python train.py --model="image captioner" --vocab_size=4585 --decoder_norm_position="pre" --decoder_activation="geglu" --decoder_bias="none" --decoder_positions="rope" --learning_rate=0.0064 --momentum=0.95 --max_grad_norm=1.0 --warmup_steps=70
Rows from block 3 of the image encoder of a small image captioner, named by matrix and row number. Rows with one number belong to one channel. Each number is 128 + 32 x the weight over its row's rms, rounded and kept within 0 to 255. All counts start at 0.
After each channel's rows are labels from the 100 images, of 14976, where the channel reaches its highest value: "strongest on" is what is common among them. Only what is clearly more common there than usual is listed. The data: photos with spoken descriptions (Open Images, Localized Narratives).
# convs1: 3x3 conv, stride 2 (encoder.blocks.3.convs.1.weight, 64x64x3x3, each kernel summed), inputs 0-63
# convs2: expand pointwise conv (encoder.blocks.3.convs.2.weight, 256x64x1x1, transposed), outputs 0-63

convs1.7 [127  93  65 117  69 108 139 112  87  74 128 145 153  73 141  73 116 126 136 136 148  88 131  85 141  80 102  90 100 136 161 116 114  92 111 107 138  93  76  81 142 211 116 134 177 130 148 160 152 118 129  93 146 149  71  88 144 155  94  93 129 164 154 156]
convs2.7 [104 134 194 212 143 105   0 219 128 128 109 122 209 181 186 118 133 126 130 134 123  98 118 142 125 106 109  74 137  83 109 124  30 121 136 151 129 154 129 168 134 123 129 128 131  85 141 132  82 112  91 173  83 136 125 102 144  70 127 119 134  80 129 112]
strongest on: text has "white"; text has "black"

convs1.14 [127 110 127 120  76  77  98 126  49 155 168 122 103 174  84 164 120  83 110  85  50 120 115 175 117 127 172 136 112 142  70 115  88 155 161  89 112 120 140 161  99 180 139 153 164 129 141 145 112 116 161 124 118 133 126  99 198 147  99  80 132 105 168 124]
convs2.14 [117 110  45 189 139 129 142 169 126  70  87 126 255 107 159 103 128  73 126 146 118 104 139 116 129 108 111 131 123 115  94 127  90 128 121  92  97  86 127 245 124 113 127 127 121  78 147 127 153 134  87 104 182 121 101 177 141 103 138 131 129 127  95 133]
strongest on: text has "sky"; text has "grass"

convs1.46 [130 137 176 177 124 134  86 127  90 148 163 122 116 125 129 107  79 171 127 107 136  93 139 139  94 105 155 152  75 121  29 144 109 212  85 115 101 131 142 139 161 105 128 123  94 115 152 174 124 124 157 143  79 126 150 128 167 202 136 152 137  65 107 101]
convs2.46 [121 156 105 185 142 131  75 153 125 118 152 127 202 127 103  73 134  37 126 141 129 110  23 164  83 120 132 135 130 120  72 127 129 142 123 119 155  57  97 116 108  95 126 126 118  60 112 123  59 112 124 185 188 116 112 116 117  97 131 135 116 126 160 132]
strongest on: text has "buildings"

convs1.28 [101 133 111 103 122 114 128 133 114 109 170 127 101 143  98 197 120 121 156 110 101 108 148  83 158 168 120  72 104  92 135 150 121 107 105 123 132 119 104 132 154 137 174 120 118 175 232 187  61 177 118 179 118 146 116 101 107 150  60 122  98 104  99  86]
convs2.28 [108 143 114 100 116 184  81 127 134  68 144 135 152 179  70  84 119 143 118 129 130 127 225 113 161 103 127 102 108 129 189 124 122 128 129 211 195 168 151 147 118 130 127 135 116  90 189 150 131 122  71 115 101 102 139 195 234 162 128 151 134 127 149 150]
strongest on: text has "man"

convs1.35 [ 95 127 103 117 162 124 157 151 121 108  63 134 111 133 135 210 118 101 136 117 120 150 115 105  82 173 134 168 145  99 109 110 121  89 112  99 116 119 120 180 106  92 203 152  53 127 205 121  98 137  90 186 136 126 161 155 116  77 111  87 121  87 117 127]
convs2.35 [227 139 131 182  97 141 177 128 139 124 145 127 163 162 149 122 122  91 114 116 122 126 150 123 176 122 130 126 136  75  47 105 144 137 122 129 198 123 103 113 116  65 127 130 129 141 177 119 147 154  77 161 102 161 139 221 119 112 132 143 136 133 136 128]
strongest on: text has "man"

convs1.45 [114 109 109  67 142  88 125  97 139 129 123 202  66 150 133  87 122  86 113 108 159 104 132  91 111 124 157 125 115 154 118 154 122 103 109 117 180 169 105 140 113  82 147 187  79 165 152 109  80  61 141 108 141 146  94 102  94  73 165 171 133 133 180 169]
convs2.45 [102 109 182 116 175 126 174 143 158 165 205 116 108 151  72  92 115 124 140 121 144 134  99 131  96 153 152 138 118 115 166 136 147 120 105 133 100 130 110  97 132 112 128 111 130 231 136 134  64 106 117 104 138 146 135  96 129 115 154 155 103 107 171 119]
strongest on: text has "sky"; text has "water"; text has "bottom"

convs1.32 [ 90 121 130  69 115 157  95 145 134  94  49  94 152 116 108  91 109 130 122  84 169 145 108  56  92 140 152 122 167 131  69 151 121 108 124 139 174 126  66 182 104 133 133 152 109 114 182 158  87  77  86 168 141  83 117 129 121  88 158 150 120 125 163 142]
convs2.32 [170 122 112 146 224 139 227 176 109 104 167 127  78 144 145  58 126  97 121 129 123 129 105 116 113 123 125 134  96 116 153 139 194 114 113 134 172 105 158 152 142  81 133 128 131 117 123 112 162 153  52  96 157 123 120  57 124 153 123 101 139 137  40 135]
strongest on: text has "trees"

convs1.47 [122 113 165 154 152 103 156 137 129 195  89 154 120 136  73 155 156  99 195 165  85 123 155 103 119 142 148 150 125  95 130 114 127 107 113 122 160 124 164 255  92  60 127 155  83 153 134 140 110  96 116 101 122  99 112  88 116 132 109 123 141 129 100 108]
convs2.47 [126 106 160  71 147  91 255 108 114 136 134 125 115  86 144 149 124 171 122 135 119 114  94  97 135 142 119 151 132 166 118 130 182 135 131  94  83 130 128 126 127 102 130 116 127 143 120 107 127  61 121 146  93 155 132 125 158 123 125 140 122 114 142 121]
strongest on: text has "sky"; text has "trees"

convs1.33 [144 133  96 163 116 157 143 107  97 161 120 122 125 161 152 191 141  79  75  90 131  72 113 140 120 201 101 146 124 106  59 120 133 107 164 204 150 148 118  59 130 123 182 113 136 159 160 107  87 111  97  78 137  83 124 129 123  99 166 134 136 124 171 152]
convs2.33 [122 101 173 101 111 171  89 156 133 140 156 129  72 107 109 205 101 145 117 109 123 148 113 102 107 114 142  98  92 123 161 125 130 135 128  77 170 139  93 113 108  87 125 142 124  33 115 131 136 118  94 111 190  95 109 251  66 120 129 118 125 144 122 113]
strongest on: text has "wearing"

convs1.34 [127 118 148  92 131 139  86 132 106 106 109  91  62 124 162  61  97 197 101  74 128 160 125 109 109  82 119 156 203 125 112 108  81 158 141 116 145 134 140 157 129  58 100 132  56 134  93  77 112 141 115  91  99 130 102 100  95 131  84 137 131  99 104 108]
convs2.34 [121  95  65 151  69  92 134 109 141 127 102 137  67 141 133 125 127 146 129 143 125 130 129 125 133 109 113 137 116 103 129 127 188 146 106 125 106 183 110 171 130  84 124 132 116 115  98 115 187 136 154 136 162 137 116 187 149 140 152 135 143 156 132 131]
strongest on: text has "man"

convs1.19 [145 151 130 116 151 152 111 149 158 137  82  81 109 131 110 158  90 118 105 111 160 148  98  78  93 194  98 132 177  82 163 178 113 123 134  86 130 115 109  92  70  51 179 154  96 185 178 102  76 103 107 160 103 109 151 125 128  83 141 115 132  99 103 120]
convs2.19 [175 122 124 119 120  82 125 135 128  91 143 115  99 207 191 107 122 132 143 128 128 102 167 121 149 133  97 138 128 124 153 124 159 124 153 127 129 171 122 120  93  90 129 121 110 144 109 124  79 113 111 143  79 147 117 118  83 127 113 111 123 125   3 121]
strongest on: text has "man"

convs1.42 [140  98 130 208  68 143 152 138 146 127 112 119 181 136  82 106 124  99 147 183 131 167 129 127  83 114 107 110 112 157 144 112 130 144  62 130 105 117 102 159 132 125 148 132 146 132  85 110 171  94 109 106 124 196  88  93 163 229  74 120 149 109 119 154]
convs2.42 [135 130 148 111 141 108  98 117 123 128  99 128 136  70 145  94 149  58 118 132 128 154 161 106  95 128 122 154 115 135 141 129 131 104 156 113 106 154 162 171 110 125 132 139 107 118 158 124 153 122 147 100  63 123 130 148 138 129 126 155 150 131  70 138]
strongest on: text has "black"